Weights of a small masked image model: decoder layers 4.
Rows from expert 35 of block 3 of the encoder, named by matrix and row number. Rows with one number belong to one neuron. Each number is 128 + 32 x the weight over the matrix's rms, rounded and kept within 0 to 255. All counts start at 0. Numbers have three digits each.
# up: expert up (encoder.blocks.3.mlp.up, 64x128x256), inputs 128-255
# down: expert down (encoder.blocks.3.mlp.down, 64x256x128, transposed), outputs 128-255
up.103:162091135103128131093115149135105126154161077149128100081139178149116104116123189107127135100103164126127136098149088133114136104133108159131132130118121092105166162132114115162112103120134121174101162063095120155139026138133087109080135132163105194135161172120137112151132132148088119121165174091101104106099065123112172094088120111200127114102139128080142197189126157157139129145177
up.104:235095147140180081128104132101065186112217115132093123207117171219164174122190176159147233116101114104184112139215200182121098148151190096129123055152036158157134055228123144129098115094097126152136108109085146041184108137129142125137115124143049185145130148098117068118136140230094199130094165115169056108074083055080108189125185120115155124160154118076136163074163118127171201134177
up.105:175105131134151156135131100133140132116106116115143105100051153150085118132151123130094129141138173163162109083154122129119133101122137134120143129083135112095139130184140108157148127126140127171142169124146106144083093107127136093095155133096116112117145169108088165079099194080124129110100151092094133075082079115101132109098085115103115113129130124142157139147127127174159082123139
up.106:121135157136142123109102092100114106161110150170121088109125092097138128175135180159109162160094119093088093150090133105096174150097091159122122179105100165175034126161062112091135173163117159133118109096160161134108109127150136164119107129097143133123133112099125096079106107119097167102174113143120137135177209168088116165134148129154133089117103117143144170173122124165125157171169
up.107:155160126091162188146151027147109075093131036181191118094161117177143089228181161145107145085110144125137144079172103160116192171113126134117115138040136193122120177117112097121111150125181085175114131124156086077064150123102187120159075149089085114126117104224130147099088159098044060049082083092133174112109115046146132154144095133108098112152114175190133187152105117136089120144167
up.108:149152097137111174087155147118172133194109150140171153104103056094125102125120099099133099172158163105130124127051126117106101103153074114115124184068124011130098108125106040121143100138168089164143116176217079193114139080079183109111174044133075148121150188170110122147161171140154131132151138052121162122186168124163101103118135128097106131133052143111114147124143095167123133120130
up.109:159143148136125169119124115151137142104143154135129160110090140184106161168162122103074164156207172150170159104142140114123142127123106090130135122095124101141103129197096061131121131122131140106128136148159139108107111140106131105125131081106156181131137122100082146048150149137131139168105127126163144074101095129131120124107125081129086164139159174089150130122124098142099131125195
up.110:151143160101183121120113091170075089136127109168177106140159146191130108180172130146036130095151186202182112101116086128113104130081124164086108155056128143127094136164093074135105113109197123178108115128172089180093130065134172069120171101140088156115190204183134138124122126085116063087109130135078114103138126130124080133144151111120160077152123159104191167198135070179107069137180
up.111:097184095135091076119105079128136108092120109148102150108125120078080162161121126196128118119133111093090068108148106068139084141083091126157143151098140126130209111146137098145126127110099087071101129134108100100166146131130113143147072142127201110177094223151187084097130107115163147137094124206119196138121187195104074134160155090128066098082181161084117147135157129154085129131139
up.112:141126140111118134096093098164143081158106155153156074089088143143089118105135123071119126126145139140121102096087173174136100105133087121081111134172150118115145125114143126170188106137132189109095126082087148126114108098195099105116127110098113124160167084134091154112111181119100121179129138065124115122112120144094112118073106114107096121134128137186128134139108141124096102096188
up.113:075192079124066156131139137107166136155111140130116142094128086054078096058099100086144100171165147155191134126075132104128156090189084198113112133098138077152118133053134115195155135148147084178123117133193089176168132093124143100077173105138123131130083126181136150177161164059141100127177121108090123149162148125130125122091059096161138135146028073177078161168155153116099093106100
down.103:162147113157090100145157086069136137142094171119140144133086122111129157071092143090154168145109108133100103114094149064126099113092119093145177154135127143120147072102177144111096136171085095155153114196106141129101147146145167109156151162124171082097119111108122183130064045177178122139099127169164141138145085099084076089127151134102111101181123130125127141119124151079135087141113
down.104:150131154160072166130205089139153033171092132101220096072111150180095062127179107173080083168099167076133117136045089056089112191069102089195107149129197132037071139131146099137217195244187139133098085214148107140022125061164099178125170200110188079196124105096095168097170062120071163128154166101098095074195149113125139090088111158106199123123099116117190156185064170129160055166074
down.105:163117134147121123126141108130161146114074148097121105122072097166106145068093131102132130123099143165118119101132155131136109059099113084134179132139152092097121093154141122130121122144113147131147137149107143116113086143151120094121124113122143079091108132083111212104110111103195098126124141113115120109126090145095113077110120115120119134148098136123130150138113128142170106095146
down.106:145090105092127126111120140126117084090136090103128128092130209140107101114146139131135168159199134195151136104128105128130119126131135131123134098113195111094121121119151123122182121136113168128133184139105116117117128111128084123133144096091110098127142108146151165114096087157184133143163166094134094086162124087083135104052062108142171167130149188115179168151120150118161043137115
down.107:090146071078103182099156160081140118156169129178252197077131196139092151104054094143146168152165145116170087115077155141115110037190067151089174109137140082160184170073163179162157170150051065200120164064098084139146157133157146135031109156170124092074106122172098087198127206088144162103133144110116135144131153080126141116130152050139065134112211169173148146105168113136101070027127
down.108:211103092181072131142150120110103094095115116145168131100106111175165153143135104135147164083084111051108121134081139105131131207089128098207178150199093168155207137144122080134077150152112103098129167134076109110141176192154219160170091166157097142130101101178065159152151150146104136129079087126137178144059107091110106120158237179078096084118133169085097101093083134134145130131141
down.109:152154147143142163098173115102159119146129145095176162126149085148164094154165104099130158107142116141070100149128116115095131158142144128185142155117122121120126116131088157127120124141091082101112098135141125139146163166139141165208115167124148089105139113129132137159117113123102122158088110118132141123148132083157057115165179214112109161154159137110108095125108169097127141133129
down.110:138159135092119094119137134055077156131125163152184119093139121141103143117050093108120151054097148103109110104174176094134100121114146123200201111158092117098161082084085181163090144128020121178135097116079102172155112178126133115157118200192167061110085168173139133187124176099171055066110091145143156173129099111082096094123089113088075060149155187168094157051168120144138097046082
down.111:102133095073209110121100155144088099144152113145122141103168184171118131147128091120079183148128145136143147144164123171136085117150129184038099112117143061103142148148115136183177090090142190153108169101103122109140108104102101132112101078122086168135156157182112103084160170142109167137194150106132102074124129110129156130097099108134144117144145135121168147100141102117167118148148
down.112:153096135122146159111148151153119196099089160096115102181119124120133150119124128128100150137135102121131130159122137152126145137118144114131149134111096114097160129149172121082082134109108070109111107131161129137121139122079139149143127120120129103124117141085081149163126121115175121155081105133138177137079092132156100110174178177113145151131089112079127086072094141119120186101152
down.113:174170113141059144146111161094113101177131122211199102088145128189162128139117130147096107098075138038066133136058124068100112154098124116188168151110064165172164157151134057161129167194097059117106088123158109125122185152161141162157193210164137175158143088134047182116113149179108104097090149103109149158103136120142138129143186128107118098073104182088119144108057111150165088140160